config.toml
model = "masked image model"
dataset = "telescope images of galaxies (Galaxy Zoo DECaLS)"
train_examples = 44167
image_size = 48
crop_scale_min = 1
horizontal_flip = true
method = "simmim"
mask_ratio = 0.6
loss = "l1"
arch = "resnet"
norm = "batchnorm"
activation = "relu"
channel_attention = "se"
depths = [2, 4, 2]
kernel_size = 3
stem = "single"
avg_pool_shortcut = true
dropout = 0.1
widths = [64, 112, 192]
init = "trunc_normal_002"
residual_init = "none"
optimizer = "soap"
beta2 = 0.999
lr = 0.0038
beta1 = 0.9
shampoo_beta = 0.999
eps = 1e-08
precondition_frequency = 25
max_precond_dim = 1024
merge_dims = false
one_sided = false
adamw_lr_other_params = 0.0013
grad_clip = 1.0
ema_decay = 0.999
steps = 17200
batch_size = 384
epochs = 149.5
lr_schedule = "cosine"
final_lr_fraction = 0.05
warmup_steps = 340
weight_decay = 0.1
adamw_weight_decay_other_params = 0
Rows from block 5 of a small masked image model, named by matrix and row number. Rows with one number belong to one channel. Each number is 128 + 24 x the weight over its row's rms, rounded and kept within 0 to 255. All counts start at 0. Numbers have three digits each.
After each channel's rows are labels from the 100 images, of 14848, where the channel reaches its highest value: "strongest on" is what is common among them. Only what is clearly more common there than usual is listed. The data: telescope images of galaxies (Galaxy Zoo DECaLS). In brackets: how many of the 100.
# convs0: first 3x3 conv (model.blocks.5.convs.0.weight, 112x112x3x3, each kernel summed), inputs 0-111
# convs1: second 3x3 conv (model.blocks.5.convs.1.weight, 112x112x3x3, transposed, each kernel summed), outputs 0-111

convs0.21:086140138185087123151112136114132127135080218140148068104130144115124125102179140117117106147144113140125133145138137111140091112174107144121072145123130114092148137131154115135134128125136107149119128167110113162121116117128124135087134111121080153136168134110121162140110092160103130142125093118144145124144108094128113085100099126134
convs1.21:133110127108132160152118109181112143130174129122075120151106122121146132110158093117144165121097120138145102140115134097103136107073106148108157126135130154142108131170096132118175153132093174107159120096110115121117123104110123119132133127136067136110120078135139143126093134134157086131131135109176160161145166097177133149161118121102
strongest on: shape: featured or disk (60)

convs0.1:125118106128080113120090113117122126090094106090129119105120115099131103159106107092115074113149170136124128139119158091129108135134144138181148123127117083129105137102127109148120127138128118093103123138160127134131127122149101099110110089138161135132026171166143136162126101118163117165136121136128120109151115164160119167137138139132
convs1.1:136178090136100092147132136148140097197158138183161151163126121140128185150124106129102155191130104131141122153130115149114138081126115126106097113123138156156118148150123119146142126138115143161141077122123078127115140108086131136123121146171150123145138101089118168136127130150133133146113130113141153124169136092150134145089107127151
strongest on: edge-on disk: yes (34); roundness: cigar-shaped (28)

convs0.30:142121092132156098121109129175142111132131148091176135124144083142148098122115140083116168172123122148145093125159119091129119104123095101108112143165106164110141133115104153101132138082118120110141137153118137152118073129123140143114079131129132114088135132179097114078116168097115163165141140084112110133105136109125124091101120139108
convs1.30:129205143088097126083141115098107152145113115146127106112122131132111082132121127143140126142155094122122109193135123122131136164136107128185130156112160113126122093177150101147100102150151169140160134124149107103109165123149123117137169127100084097147093182121138150167142105124132102123127150174126121139140114142129139140129108103129
strongest on: edge-on disk: yes (31)

convs0.49:134122116138081109149103128098153135088126087142171125136131130081149149179134067128113105131154132143106106126142160098134113105150128124185147113139126110151067132087130114142157102113103134078136101090171132130147159140113136105142128092149141133114112137144165142183119128085137128148147122102127141128142097118112113133180121143120
convs1.49:128138123143133086114136148073135122195112128120141139115122130116119142083114114139134140194165142115149118169129114141107146082069130137148115096098161115097137130175146146145149134075149130111153158158138092149134110133127122150138140113149137157164130108131077101148132130133120127103111159073134100105111152131149151114081131129138
strongest on: roundness: cigar-shaped (39)

convs0.109:142127150141121097119110113137087113108122148099127132127137117127136111108121133134130144123124163140179156112139130162159081121105154151120127069125126148110147123155127113097126112124153148125113131151130124133138171166048185091077103111109127100135098130138133137104117146068115125105185144133069116103115147140091140109107150134112
convs1.109:120175129127157163117080083081136171180148085114111139106094100094086138128141159149131133115143116135121117102136121107109089170121117118163150141132123114136153119115170121123117139119075120142125116123159076136129095106146153120115151187177121131122102110114154138102147126110086116102112088110119127113093109123122129119149134098118
strongest on: roundness: cigar-shaped (29); edge-on disk: yes (27)

convs0.102:111115124117091168177117141131091085093133100128194086139138072134113116093102185101116123146142106130147120143096123115120123130105118131095179108135147130125123170155132128164128125165123134123114107150162101121102076118114135111127113111123126169128067125167103123137122071130123148119116102156136105132147145129140135144128092138128
convs1.102:148112118147102178111106101143118127121124106148053126134104149114164109104129071116160135121106152139134132080149103090121126141124152112098118118143146139109103093112098135141183122090090132105138169089125098103152136104155149140128127094147174089117128101133136102107136105133132126092142147125140104138104102168117096121177136141105
strongest on: shape: featured or disk (73); edge-on disk: no (51); spiral arms: yes (44)

convs0.91:116116148137156064139077114104151134154140125125146148112093145124122115129117103115106120114132111152151095127124142123135104150123092115146136129106145136131084122130118101191120171144124098099119097110106120158086117154153094098158135085159136107137138105159147170151174162095112143126107131116074155100163118153172097116148125149117
convs1.91:118210139136082124139108170144123143143118116132194055135131127116145137154114107174115120167140156139142128134138139128136150140145093168090148110147136132153123097123142132122151163127141117155173107174124110110110103124163093128148085122110124108142096154144147123141127114149153098131111166104181124119132119122129140158119121114159
strongest on: shape: featured or disk (63); edge-on disk: no (55); spiral arms: yes (45)

convs0.105:144134099168112121122120151097125069165129102124114146092114117110126110144148126227118152122130148158130084141119104083121113130096132148141150091117114135126107141098135133161156126143135141098108133147184098140108091125145103102166123076152108089157111130111092134126109134160142105129139129122170093127138123131117117156125140098140
convs1.105:134121130125141115134185145144116093078135145105124131129129150111136107109135116101089076099111093129141156161107104162135123085147162149146161136173096091152146121135132104095138136130110132141116119146102199127113141129076119110115147160113150159131143153096135110171125134114122150086097092155092159154156123111121135113150092143131
strongest on: shape: star or artifact (25)