A small masked image model, trained from scratch.
Model: 48-pixel images, norm batchnorm, activation relu, depths [2, 4, 2].
Training: soap at rate 0.0038, 17200 steps, batches of 384.
Data: trained on telescope images of galaxies (Galaxy Zoo DECaLS), 44167 training examples, 149.5 epochs.
Rows from block 5 of a small masked image model, named by matrix and row number. Rows with one number belong to one channel. Each number is 500 + 40 x the weight over its row's rms, rounded and kept within 0 to 999. All counts start at 0. Numbers have three digits each.
Before each channel's rows are labels from the 100 images, of 14848, where the channel reaches its highest value: "strongest on" is what is common among them; "patch colour" is the nearest of a few named colours to the mean colour under the peak. Only what is clearly more common there than usual is listed. The data: telescope images of galaxies (Galaxy Zoo DECaLS).
# convs0: first 3x3 conv (model.blocks.5.convs.0.weight, 112x112x3x3, each kernel summed), inputs 0-111
# convs1: second 3x3 conv (model.blocks.5.convs.1.weight, 112x112x3x3, transposed, each kernel summed), outputs 0-111

strongest on: shape: featured or disk; edge-on disk: no; spiral arms: yes
patch colour: brown
convs0.74:426495531556452544547485456467479462428438581519578545488488480434491493439472442480475485497484508503471486503537549552499454488517491470494436485470495519453464518580550438484567453529481536558518507512547449499475529501555519533500479470526465564570566474514460482549456479452493484477455434451460518426481467528514505431476402525477
convs1.74:533499476442510553570506474440454529480450488447477542524507560507494490513462566461421536472571491476552495518475431492481441501482488480480532532505562473527480463410485527512536469508527597453506497561545433517516471471554522530506495487551476500582517451515483447559501480531416453407568527491513565506489543502503449564546508456485

strongest on: edge-on disk: yes
patch colour: brown
convs0.69:464527544510512532521496486509390470458498528466554486582494414466437501485556451430543485516503503539539506471493511580468475473481489445497485397479550479509471471486548448434501483586500494462560546487420507590520518485480522508460463439516536482418525488564500566521546508445466491476533450542473475486494507477515501459442507442506
convs1.69:457420518491526542455491477443515563517456427497489466458493559469502423559420546419531451481396520453462566533499491490514467501530478501578613550446506483504486519484483505496467485445500541506461514492502525484474503497518459461496510538478487518491365440471533488523494484495502523426479522449463493471449502525498529431529526444493

strongest on: edge-on disk: yes
patch colour: grey
convs0.80:535498461529547517451464439459523569523516477469509476499487493427486467515539438484532509494526523518509499550489518519512516488511425533455438472488458491516525464481611488493474488492553507559522502494430555525528583593513497425512507542458421469493504555559526507430491583494430425492515568423470492525454483431445527475501549473495
convs1.80:464526547453479495445518442511406437448503542446533520553466514619472469516530576514509514584408491482503595542470476492481413532474531495575529513462511519451479520521369495493525497509451434479462501518478495506484462464498482464505471485472440462514457484472518457502488515480500519550449435564477524523506505545524499536513472498496

strongest on: shape: featured or disk; edge-on disk: yes
patch colour: brown
convs0.31:512551514538468498453472543456558493481441515467583454487508469483497505474489462506512448496535449530494414544543560498522506412530475504489420452417511490478506563480540487480548450541501557547521489550514530471500564490534471508489505444513452475562543568536460508477492579491472468478507531394530477464435468410509501496441426529497
convs1.31:554528454482485433512516488495460567440513516467475514492531512495495461455503536499531586453517450466541565592468444505505438557508504487496544623494475547434459484459491502513468457443519456480484484582486435539477462483504481542493508466441464535550501507439462427519488497517549596433476486493442532466502519513474441442504489496448

strongest on: edge-on disk: yes
patch colour: grey; pink
convs0.56:465469525502401458546501475480432498493465591471539460549449498481435487442460518479471517489528569508501529481452444513482491494558468480517616470559520473382452484534453495451470479515493557467510507509502498488535503504437511470484492513540536540557378439498554466501508413496556511522441464532486533467528505552505490503495502469486
convs1.56:518476521534522472491504543499521448518495440555501494504511500471506507492498471478530508536518452523474470543498507521500506473482521477488478459450554522700550491459575553530483505512505505516534508549523521554481426462511460466527496516473502533564458593490469496509468448483405509534508479420469461502429563397457468490534511538455

strongest on: shape: featured or disk; edge-on disk: no; spiral arms: yes
patch colour: brown
convs0.78:513528469460477437401517482546615507533450471531499440454477472487507494544544480522462511498531437505580443571480550489471521507520483505559382521489564495499447485442464534512526550511521564434487468589484508500489416452533449473499442489484428503494529540446528491479496502569512460515472529499500519483520474467502503484580466499515
convs1.78:485446490512474509552431438550486485439526525452481483438510447518490519564459509498545479444469474529485526546533488481516377557519517504501470529449521487509529518412423482459473488510498508536420498473446482514518461496477486489477491502546356511482466507470407435393482481476489446460502487453504518509515508449444491545478468473483

strongest on: edge-on disk: yes
patch colour: brown
convs0.2:490539526453520552508538494517515380456486481438562502506517484492469558452491495500509499510460452533494498461511467452492377448520538547499495439551422484464539465513474536489486504440534545492566526484485505500478453497446510513488405514414496505441411513550434562441497512482473488477554511470469463431508514531471509475468586526484
convs1.2:515489498488474478477521529566480497462513518590488555483473477517563415523557537503513483474438518471482505451483530438542643543529501475458520488490466559508456477502541492451496500502420475503473454538495510513478552516467552398466549526457457515483483500458569462527498509525570487563494506585490545525535490491529522523518427515602

strongest on: shape: featured or disk
patch colour: brown
convs0.11:542526479524532465558462566480551465521463447385555437549538420488484484483444454526494552518566470508492483600481478473499467444478494512488494535491487514427520509515524511564430533481526435519488513521530511521505502497468478531457488480484547502511533551542455566454464618511576449469516542447464452496481480460530507477444448538518
convs1.11:541485520518533524512501511548453485428577407515494454484475525519491492510428443507548472488472487502455493534473535490504570573472497520476518451578543561516527406511610480486464497509519429474557502503467447474461410509476471488502500503522383490476440507432545528532461423518461491465476472457461448498520498474506535537464474540496

strongest on: edge-on disk: yes; roundness: cigar-shaped
patch colour: brown; grey
convs0.19:543521504535453493506493517383606500532529507428492456525506490489454492567499560473544481469480522627528586493468473474463469521473489479544543453520461536507549457484506481474518555580471485484480482418525472502492466482445437487533535458504506456558432513450489500498555554475520473507450541517563491529512561553534444542472527514478
convs1.19:398496533533494498505506473579400457476480443500498470463495505449495510474541496466381501498501417477510474514546485528534455485518513498498423528553436448538504513492474513555499500459481544452505518584463517499468503503406497455498506533542518486473450517560489558402429435530479509453536468541440494487498509538431500519463464462476

strongest on: shape: featured or disk; edge-on disk: yes; roundness: cigar-shaped
patch colour: grey; pink
convs0.0:516465502562542434564548495436490481470460498530589543399575512549508537479526569528483447486522565556510458564531495572517509526408496517525527542517553494520481479521533476484553484474512526501470554483496539447436521451548524533532553518474482486475508529534478464533416485492551466537484528519453508453505464515412549556554504555514
convs1.0:496496469484423474451442499499494441528542501529516426488492494549496490491457408495505448549456437473460564486472475402518503437555466486559480536504437501458466434469452529523449495507465499470480508524462463548461485549490490424466507526479454501532429419473544564419510490510473481457483511530481489520518499466580475413488437457452