config.toml
model = "masked image model"
image_size = 48
method = "simmim"
norm = "batchnorm"
channel_attention = "se"
depths = [2, 4, 2]
residual_init = "none"
optimizer = "soap"
shampoo_beta = 0.999
one_sided = false
adamw_lr_other_params = 0.0013
grad_clip = 1.0
warmup_steps = 340
weight_decay = 0.1
Rows from block 4, named by matrix and row number. Each number is 128 + 32 x the weight over its row's rms, rounded and kept within 0 to 255. All counts start at 0. Numbers have three digits each. After the name is the row's rms in percent of the matrix's.
# fc2: squeeze-excite expand (model.blocks.4.se.fc2.weight, 112x14), inputs 0-13
fc2.0 060:118138122114181138088141127150105049088108
fc2.1 069:106139112131168105092077080143139078113082
fc2.2 068:107110138084124148137090067104085077122155
fc2.3 112:164148135119118157122131132057110096147197
fc2.4 097:125186077126138096152124152155072096158116
fc2.5 111:137119168116121035119096141126106097103106
fc2.6 085:111117150111137083087125153070062105112145
fc2.7 054:076105097134098132136090075088114153088158
fc2.8 054:135096118161109185074148127156135103083169
fc2.9 075:096168109130084178104125101123127065125088
fc2.10 199:126087126122224111139104134140140113114087
fc2.11 145:138148138064126106131213106124096131110133
fc2.12 120:127113141116104193143153138107119092141206
fc2.13 127:063117165132145117116139122188063136121130
fc2.14 120:175138107144169116101128060082165130113150
fc2.15 092:103139124122142095111126168161115094110041
fc2.16 073:155119142115127155127112122084092036122108
fc2.17 074:115130124072114107106145107141149051153084
fc2.18 128:128202105137145160136110114155136132071080
fc2.19 062:090136094104125140157132098063080100097161
fc2.20 064:116098103090187152127131093103094066110123
fc2.21 123:160147159131120078132114044107160108110126
fc2.22 107:102136110128095149100136057167157072130106
fc2.23 079:092092092074148156086123098128158096157097
fc2.24 117:140141072134095129198138121176114100093143
fc2.25 129:200133092124137133123110115084172086100156
fc2.26 123:084140146134127099142099074092120138202140
fc2.27 064:115127137059103097179157090131101122129082
fc2.28 079:120132068157154096094123126187148090118167
fc2.29 130:117142139211161129117107114099074108106105
fc2.30 077:110095058112179142134123113157085100152152
fc2.31 095:135051117109096147138124162155174095126163
fc2.32 154:127114146147085129152195140083136077112090
fc2.33 066:121123129047135094125143095111113103189115
fc2.34 098:122155138105101139115138060121100050111133
fc2.35 078:140148117096167120145137113086139065126195
fc2.36 124:120121126099156105169108114127120091067196
fc2.37 110:189118074132138177151131067125109135109122
fc2.38 062:118120092056097123129125144081144093101172
fc2.39 094:122136099039139141140122123060125129146120
fc2.40 079:083087112104142155132102092105109075107180
fc2.41 090:148155139105072174090083101152106171137136
fc2.42 094:166115161131175128118167138083086088105171
fc2.43 074:086097115126162138148153074106114088178088
fc2.44 068:120112098087128163100077103110109066108091
fc2.45 034:136201126135126099101129114150171124194110
fc2.46 138:175102164127144131141096056130130129117070
fc2.47 092:071081170134153146082129096153124139102167
fc2.48 089:155131069126126124112139173105113050153111
fc2.49 109:083113097132171176072097100148119118165121
fc2.50 055:118085132121123105102174074105164070153142
fc2.51 068:074099123091126125138146133107041112146132
fc2.52 094:128119181130168115050134153084132106105126
fc2.53 091:097178096120147092152102115176065122109120
fc2.54 129:087164159110102123108119177078111123111185
fc2.55 148:070156126124176108100147130068178123123144
fc2.56 092:127154116098122154090120146056149145066109
fc2.57 034:125074144092145171112152117118064085149149
fc2.58 143:146180104123099136061117103131127137096069
fc2.59 111:120090088135110116103138140173174110128055
fc2.60 084:160163143210141112111118133134116136191132
fc2.61 040:060141095131126097140128085112193099138139
fc2.62 076:069106123136119087129136079154129093110066
fc2.63 065:077146131096067172162150142113133093089121
fc2.64 177:140140150141124059124148084114067142165157
fc2.65 054:111122142103136140123102082104074047116116
fc2.66 065:137124147127145114162117118136110068054179
fc2.67 151:141223137109091143110128109122113125106086
fc2.68 126:097162174101103163165108130139087093090164
fc2.69 086:140186174166140158132104142114140118061108
fc2.70 048:112179108098108095130135115086067090163107
fc2.71 078:148099114112182117098138122110090078089076
fc2.72 133:129093100061185110096166144136160126109130
fc2.73 068:086161139108120071096140063119093103114114
fc2.74 088:102142119113138108168106066095085104072136
fc2.75 077:114188142120097121088111107125124068088087
fc2.76 083:107156140198126107119102123106080161074132
fc2.77 068:123131158091114058138118080138084092096120
fc2.78 029:097154156118111097125109205159086092141139
fc2.79 071:150161115139101055129125095137126107193152
fc2.80 070:100093127120057120116123082120082097169125
fc2.81 097:182178111121182147092125111157123102107085
fc2.82 087:130096153081120136058124111165132068116123
fc2.83 178:128137146210095146129136111095083087116106
fc2.84 078:091134162174079168150128089149137135176157
fc2.85 098:130107159125182096061130092125130072138127
fc2.86 069:104155135111099138185125121127061079090116
fc2.87 179:122115099186084110106176166082128096143116
fc2.88 103:151167160203158132109104125120099079145118
fc2.89 171:102126200106115152172101120107163102086109
fc2.90 077:108124088122162170134135095088083075132170
fc2.91 136:182103085105143167159119150126069127164109
fc2.92 046:138136118090127202112153129080097082113153
fc2.93 099:073098146099127159159131135134066096165161
fc2.94 081:069129121131158141091117089132086072150165
fc2.95 087:158084122188131114180150139132151151070137
fc2.96 098:140129125137098118118208109189166109151118
fc2.97 116:125167092115133118208137096132139087121084
fc2.98 099:136113094125156142085168193107096085156117
fc2.99 038:175102125092139151125139140114044099100107
fc2.100 092:135165109085158151105107106146115062130073
fc2.101 057:097130119131113124128119064094057087097131
fc2.102 082:104127132043069105124123140098148112154116
fc2.103 038:088130153080155144118100142067075096112121
fc2.104 111:134081092115194111063132136132124093131108
fc2.105 144:100079103171142123103177094142160079149113
fc2.106 063:110153095074119144113112074076087117124094
fc2.107 113:166073151131136159140131183135135069166139
fc2.108 106:067084158127129152099146059158130141119137
fc2.109 128:127158172115057149154156096149094124093105
fc2.110 102:128182135144183100160127131143132114074073
fc2.111 099:177123144121073152100189131122106097173118