config.yaml
arch: "resnet"
model: "masked image model"
dataset: "telescope images of galaxies (Galaxy Zoo DECaLS)"
train_examples: 44167
image_size: 48
crop_scale_min: 1
horizontal_flip: true
method: "simmim"
mask_ratio: 0.6
loss: "l1"
norm: "batchnorm"
hidden_act: "relu"
channel_attention: "se"
depths: [2, 4, 2]
kernel_size: 3
stem: "single"
avg_pool_shortcut: true
dropout: 0.1
widths: [64, 112, 192]
init: "trunc_normal_002"
residual_init: "none"
optimizer: "soap"
beta2: 0.999
learning_rate: 0.0038
beta1: 0.9
shampoo_beta: 0.999
eps: 1e-08
precondition_frequency: 25
max_precond_dim: 1024
merge_dims: false
one_sided: false
adamw_lr_other_params: 0.0013
max_grad_norm: 1.0
ema_decay: 0.999
max_steps: 17200
batch_size: 384
epochs: 149.5
lr_schedule: "cosine"
final_lr_fraction: 0.05
warmup_steps: 340
weight_decay: 0.1
adamw_weight_decay_other_params: 0
Rows from block 2, named by matrix and row number. Each number is 128 + 32 x the weight over its row's rms, rounded and kept within 0 to 255. All counts start at 0. Numbers have three digits each. After the name is the row's rms in percent of the matrix's.
# fc2: squeeze-excite expand (model.blocks.2.se.fc2.weight, 112x14), inputs 0-13
fc2.0 125:131085118124131171144115140081063178097129
fc2.1 083:083136130120110165160152126041111116145151
fc2.2 088:098061126111095143183126104091126132108084
fc2.3 067:184134088075090090145127147080138152116123
fc2.4 070:119121133074128091148126165078132130076074
fc2.5 040:087134129097135114068165097152129138064155
fc2.6 093:177094143138057132135131104075137087134134
fc2.7 074:076133187123110105150122151076140079154111
fc2.8 049:129114106102052071120118109116149157097159
fc2.9 044:136140110111137069138124074055095145132117
fc2.10 080:108137095139111151134161144079092079165182
fc2.11 117:091107153185123096113167090102110103082101
fc2.12 099:107142046133130109148129193106098144122145
fc2.13 112:100140109158159194124133096089129154185144
fc2.14 096:103170141093140181102117145063113094130157
fc2.15 124:160108077120085139127182114081136122096086
fc2.16 083:120118092109082132147127114074096158066161
fc2.17 071:085085101135073130166107131089137143177100
fc2.18 190:131118065133113120152131060140148191124140
fc2.19 053:091165162055088097156129139132127108095112
fc2.20 102:157139084142078078102161141080117126171135
fc2.21 065:086166098121135182119112102091130104085177
fc2.22 069:107115135167075093137101091090081104158100
fc2.23 080:165111157113175105148088073071122137117109
fc2.24 138:075106138157105162150097100136084127126063
fc2.25 176:128126142135091181129122107075088173081155
fc2.26 108:128143082114156128122084134084092132114203
fc2.27 142:120097097086083111161144161124184111116081
fc2.28 113:179099091133115132128136139077187128125183
fc2.29 207:101100130119093140184098138127130127157048
fc2.30 062:096111091148115119131112085088087161061121
fc2.31 129:118125040115103091122123135165102171145141
fc2.32 096:084071093141162090132162159097167118127151
fc2.33 098:111136084150186139137154134052099124105115
fc2.34 081:075168139082151115134094181112132121093165
fc2.35 089:142152103115047170141131124097080125107153
fc2.36 113:094168120055172129129138165103153138118091
fc2.37 139:102137062103100103159144117161101190134114
fc2.38 080:152115153120119131107187125109125107101042
fc2.39 060:151089110143086089111152095112083086102085
fc2.40 054:097112128117068075138173119108114103182111
fc2.41 083:075133144161186100124111112102147068115106
fc2.42 099:115100092132129084125190082094148139102085
fc2.43 075:118164135090079107159116060121165099150116
fc2.44 058:042164120115090133106140123093119091127153
fc2.45 086:166161115096092136140052166119155153149136
fc2.46 101:086136138129117097206131131087114154144079
fc2.47 143:085086164137117083136197082127117124119131
fc2.48 126:145132123076087095145102165133177086168109
fc2.49 091:114112100098140112172119131092182114077076
fc2.50 138:063167077157140160135100166095112112118129
fc2.51 083:095134067118184093141094152086150139108147
fc2.52 099:108131062131118189135120129089109107146182
fc2.53 088:078117130104059111162134128117095097166166
fc2.54 087:170173116106077121112106111062130090140112
fc2.55 141:134147073133174194128128131080147101159133
fc2.56 133:130120110155142143102107170096076072177153
fc2.57 085:096103090070130115171116160109117082103089
fc2.58 157:081121095144099129129179080143095188129118
fc2.59 072:116110111122181119150172136090112170124196
fc2.60 048:124202119107063093121126132111112139169149
fc2.61 080:120085136144104105163158079110088141123195
fc2.62 075:082104118149145132068126081140164120180156
fc2.63 121:097128132124113146146135057103202100112112
fc2.64 113:132125098098034172117143125104140109138114
fc2.65 077:122192139120121070153139121082105168134089
fc2.66 073:081168137129081094139144129069088103138158
fc2.67 090:101116162145119131123135115144063199101091
fc2.68 123:110109170096191095152144122127122139089071
fc2.69 079:137142166161149156182103126069141074119135
fc2.70 106:119147197130110138116131102066149069119122
fc2.71 082:094124110121052123176091132124099108100165
fc2.72 122:140101136190115093123090103120088130144064
fc2.73 087:120082127141150130173133054136086173137126
fc2.74 044:148163120083103102174118127086082129105076
fc2.75 083:172060128116081098143167124107125128149171
fc2.76 077:063187095120167108091110146120101117105138
fc2.77 064:115158123090131127052096164165141117121174
fc2.78 097:131117079063109104166105153093164125095105
fc2.79 088:132129090059164122115137090116081179118129
fc2.80 057:150147133129102070192138090082120156145150
fc2.81 109:144122085162120133112148191076112079148151
fc2.82 078:085107091058137156167135141111124119109079
fc2.83 134:126168144153166116125115103091084129075070
fc2.84 103:128080118078104113161190142104160149096148
fc2.85 119:036133091142147161119105129110132170115123
fc2.86 091:094171069097129156079140119083110149104137
fc2.87 110:171129088132067067152097138126154126136097
fc2.88 135:071145133176147166145082095113119111082150
fc2.89 159:096122148149139073136132127096166152190177
fc2.90 063:142136176125120112141116128047110063123134
fc2.91 086:094094121110146086175137062144157101158145
fc2.92 064:149136127113044123134142088092121134112183
fc2.93 045:123141077161178111157104100070127141125084
fc2.94 057:082067110117143131145122147100132120089059
fc2.95 058:129071098128156117114154172151072100168104
fc2.96 140:116135133109120103123120090116099163136224
fc2.97 089:167136098139062079129108095075118149134118
fc2.98 119:098162143198102145100078108101104130100147
fc2.99 056:121148124118056082121114077108101145130174
fc2.100 100:110093110126134160112124189087133056146140
fc2.101 062:167120074121088084157122104131156187132149
fc2.102 106:111133087080132129103188121143155092070118
fc2.103 073:141122154096074096197148123092127087138112
fc2.104 127:114123093138079172132079082089163112114156
fc2.105 116:127125079112172123126165179127152078076125
fc2.106 092:099100128122099116139144089172138144213145
fc2.107 075:114111096157155147114102125076187096163167
fc2.108 094:139171117111044095099105151095118129133154
fc2.109 094:141134057105106175094103104139129073112127
fc2.110 081:087132132193104141130123162072082160130140
fc2.111 115:185126176114096115158157097073107144118157