A small masked image model, trained from scratch.
Model: 48-pixel images, arch resnet, depths [2, 4, 2], widths [64, 112, 192].
Rows from block 3 of a small masked image model, named by matrix and row number. Rows with one number belong to one channel. Each number is 128 + 32 x the weight over its row's rms, rounded and kept within 0 to 255. All counts start at 0. Numbers have three digits each. After the name is the row's rms in percent of the matrix's.
Before each channel's rows are labels from the 100 images, of 14848, where the channel reaches its highest value: "place" is the part of the image that holds the peak. Only what is clearly more common there than usual is listed. The data: telescope images of galaxies (Galaxy Zoo DECaLS). In brackets: how many of the 100.
# convs0: first 3x3 conv (model.blocks.3.convs.0.weight, 112x112x3x3, each kernel summed), inputs 56-111
# convs1: second 3x3 conv (model.blocks.3.convs.1.weight, 112x112x3x3, transposed, each kernel summed), outputs 56-111

place: top left (34)
convs0.82 097:123100090135153116126149135121154127129067084122093130121171110116153101137123140103153165166174137085105143088084143143127135085110091085069145165077150159145166123120
convs1.82 098:145082171116128186108073090112151164120180138159121159194118153132149128162143122138114095065121085135140126135128091211182048192110140131089109083103143099141142144146

place: centre (90)
convs0.100 100:108159104144135148123107155071116146132165134155108153134049131079114155136085145107101144153146151189083152149117138122092114186137080145145122101110139098190075092136
convs1.100 068:118072150120117140134145153148165124107123162117077099192120101123166190149115156147126163079125117116132148030177115168147164114073144113146136155129150174033111197122

place: top right (54); middle right (43)
convs0.2 082:019096147126109155030124107166155097106110128132165145160117115141139138167121116129101107124086183041110146120090173085108115153118100113143154151121109162138114105166
convs1.2 081:111132136118136094181138018134128174112108130159108089117129098112115186132137123155098155132052101200116051145043117177157084137136172156143115085122131089134119151090

place: top left (72)
convs0.71 100:176119157126126192044115147168135130114117102082135149133107093120142134140133079132109087101141173046095105151148141165192163121140084126125145142148127149145096116145
convs1.71 098:095147172099111099163110000129128122137190125143100101133127114146111179136140099172106190147043113119115071136101173150148104167115139149177143048128136067162121145134

place: centre (71)
convs0.96 107:109142123121113137115195082136135118115112143162118136176119138101110111156123127127111141124156132232132161128129144094097121098124149125156155154131121123140085116134
convs1.96 109:146071112119109140085084134139102124068104105114184104074190135102123068073120166101160102175155129125129117083187143103082145120110140180063121161145140148086141143161

place: top right (32)
convs0.26 112:196158172144181150105109018079134121175090098103142121140104142144095117134126154122204100145168102077130147127147185131112033122141109091072120167142141134116092112126
convs1.26 104:117146098064112105192113074141122171100115135107184136174109121118085123116107126122087078168084088193144114104142109171101085092097123195133106098162113093177159102116

place: top centre (48)
convs0.95 093:089124127111140142142116123148106107157108156162141167163108126115128145106105127085134099134160165070141108129165128170169102122115093079141122082045137126133120151155
convs1.95 095:174107099109090150103172156176075129155122131058123097114129180147157108139094145142140138097134114155159145133121064145174156195191170153100121141184154182146105153124

place: bottom right (69)
convs0.83 085:060121124159104124087135111153139123158135124141139139145142097129103141145150121117100098097177147088145164153154130081149125124145091109073161173133142131136142102156
convs1.83 093:183138180099139122150128000142142147165173074161146134156130130127109157086137115136107145122037054104154047166104106154158185199120129131148132086158106070179142143126

place: top left (29)
convs0.91 101:056133131133172129087130126114138103151058098165132154141153091125112120081169110101151048126086131105121133157175093145139142170177110078114137131111139173108131140139
convs1.91 107:187140157111103129142110100157146194174198158146171117084135166127137108148136130159100134164107086129145120157093095117162126172048083153058182081178100049143187157106

place: top left (30)
convs0.69 085:166105090095147110124149096158164121177132103119146168134119165144113131148073136146138045109125110042140141110147108143102134134143154106120117125091087046111113151176
convs1.69 095:077134121160090136129105111121093106068121170143108145169122140089163178136130147192109161153110110164128048147077136168110152084100091175133152132094153140131129189099

place: top left (28)
convs0.94 133:143121128144162141120078109103130141117134115117143156138109140111067151120050130116062107097192077115141133157105106181135128130116088135090097112087135048137109120105
convs1.94 119:113158114141105165134123131141113110095153156130128066048136157110119127128104131112048144129130133113177115092141149230112128125106174147112142125198128129128197128088

place: bottom centre (46)
convs0.60 123:077104129133123107133100169127182118110124109141143083105115130100120161124105113130076203120109191069083076145112097134136098186088126090169127155063096091141101091114
convs1.60 127:183120083134145146078166141152080145142058133131115047107161113133156117145081135155102127146118129160124105106118136140092128116146112201121107128202145122128072195125

place: centre (48); top centre (32)
convs0.23 106:084158179136111132105161156129110182121135108123107144140120111100133122132093105150173150106138121103147083119170120135222187058157120114095121110074109154109160102106
convs1.23 123:154125093075154090096156136096105145133090119115187088110130144153170094153102187124191147055160089124113096145145083101140124151118122151120161122121105176155088195152

place: centre (44)
convs0.13 100:128136113137144124084201113138128139086070122114117164109088131155148150128107164147147121078088109151112110162136138078130137082140091109133146143167109180123132157064
convs1.13 109:103164173086118092167104105120093067093071095151158092132166129126138096110191126031127103130120118104194128121144126069109175140072196172170127137115173124129116096179

place: centre (51)
convs0.47 093:065102106178164174137069148087123112099133154109173157103103138095212148130180104105168081147162100119129115146111163101149152176145130114155089118145122126148153089090
convs1.47 114:162127149076132121115167134133174161144156086119163096168157129176135107124141164144153162130113152139105153090113099104177125137177140100066163093144108119155135120119

place: top left (30)
convs0.63 110:161183101125117110107118170146163137119085127083121125147112117103101142113170118101109113101164128095103086175074133081160132095111114129093144085068078141067068096118
convs1.63 115:081108128160124144103088123099108087106229159152138121128182169139152134152158133142160174057123125100138138051121139183109137134119119142183128131193165092154199102155

place: centre (56)
convs0.39 104:128140120167155101058149130089122096160149181139108202120136103119153116075155141134112130138073134153086111135117126160175054115138168101129173159194144148131183141135
convs1.39 098:126097105061114132156128134079115127126103078106131046115105085148131121162125125098105220074110095052122119111139134151092126115152102134093121123128113168150096168115

place: centre (81)
convs0.11 100:128131208148137135131097174138097134139062125139168151109127132101139110131125104081172127190119089176177103136128133123115187124122052142100160102148105107114082142078
convs1.11 100:178120091086144134146151132118108176113090154060117113204121136092168185132051142176135132118157087116084064117116105098116149076115091169116147145075120181126139159161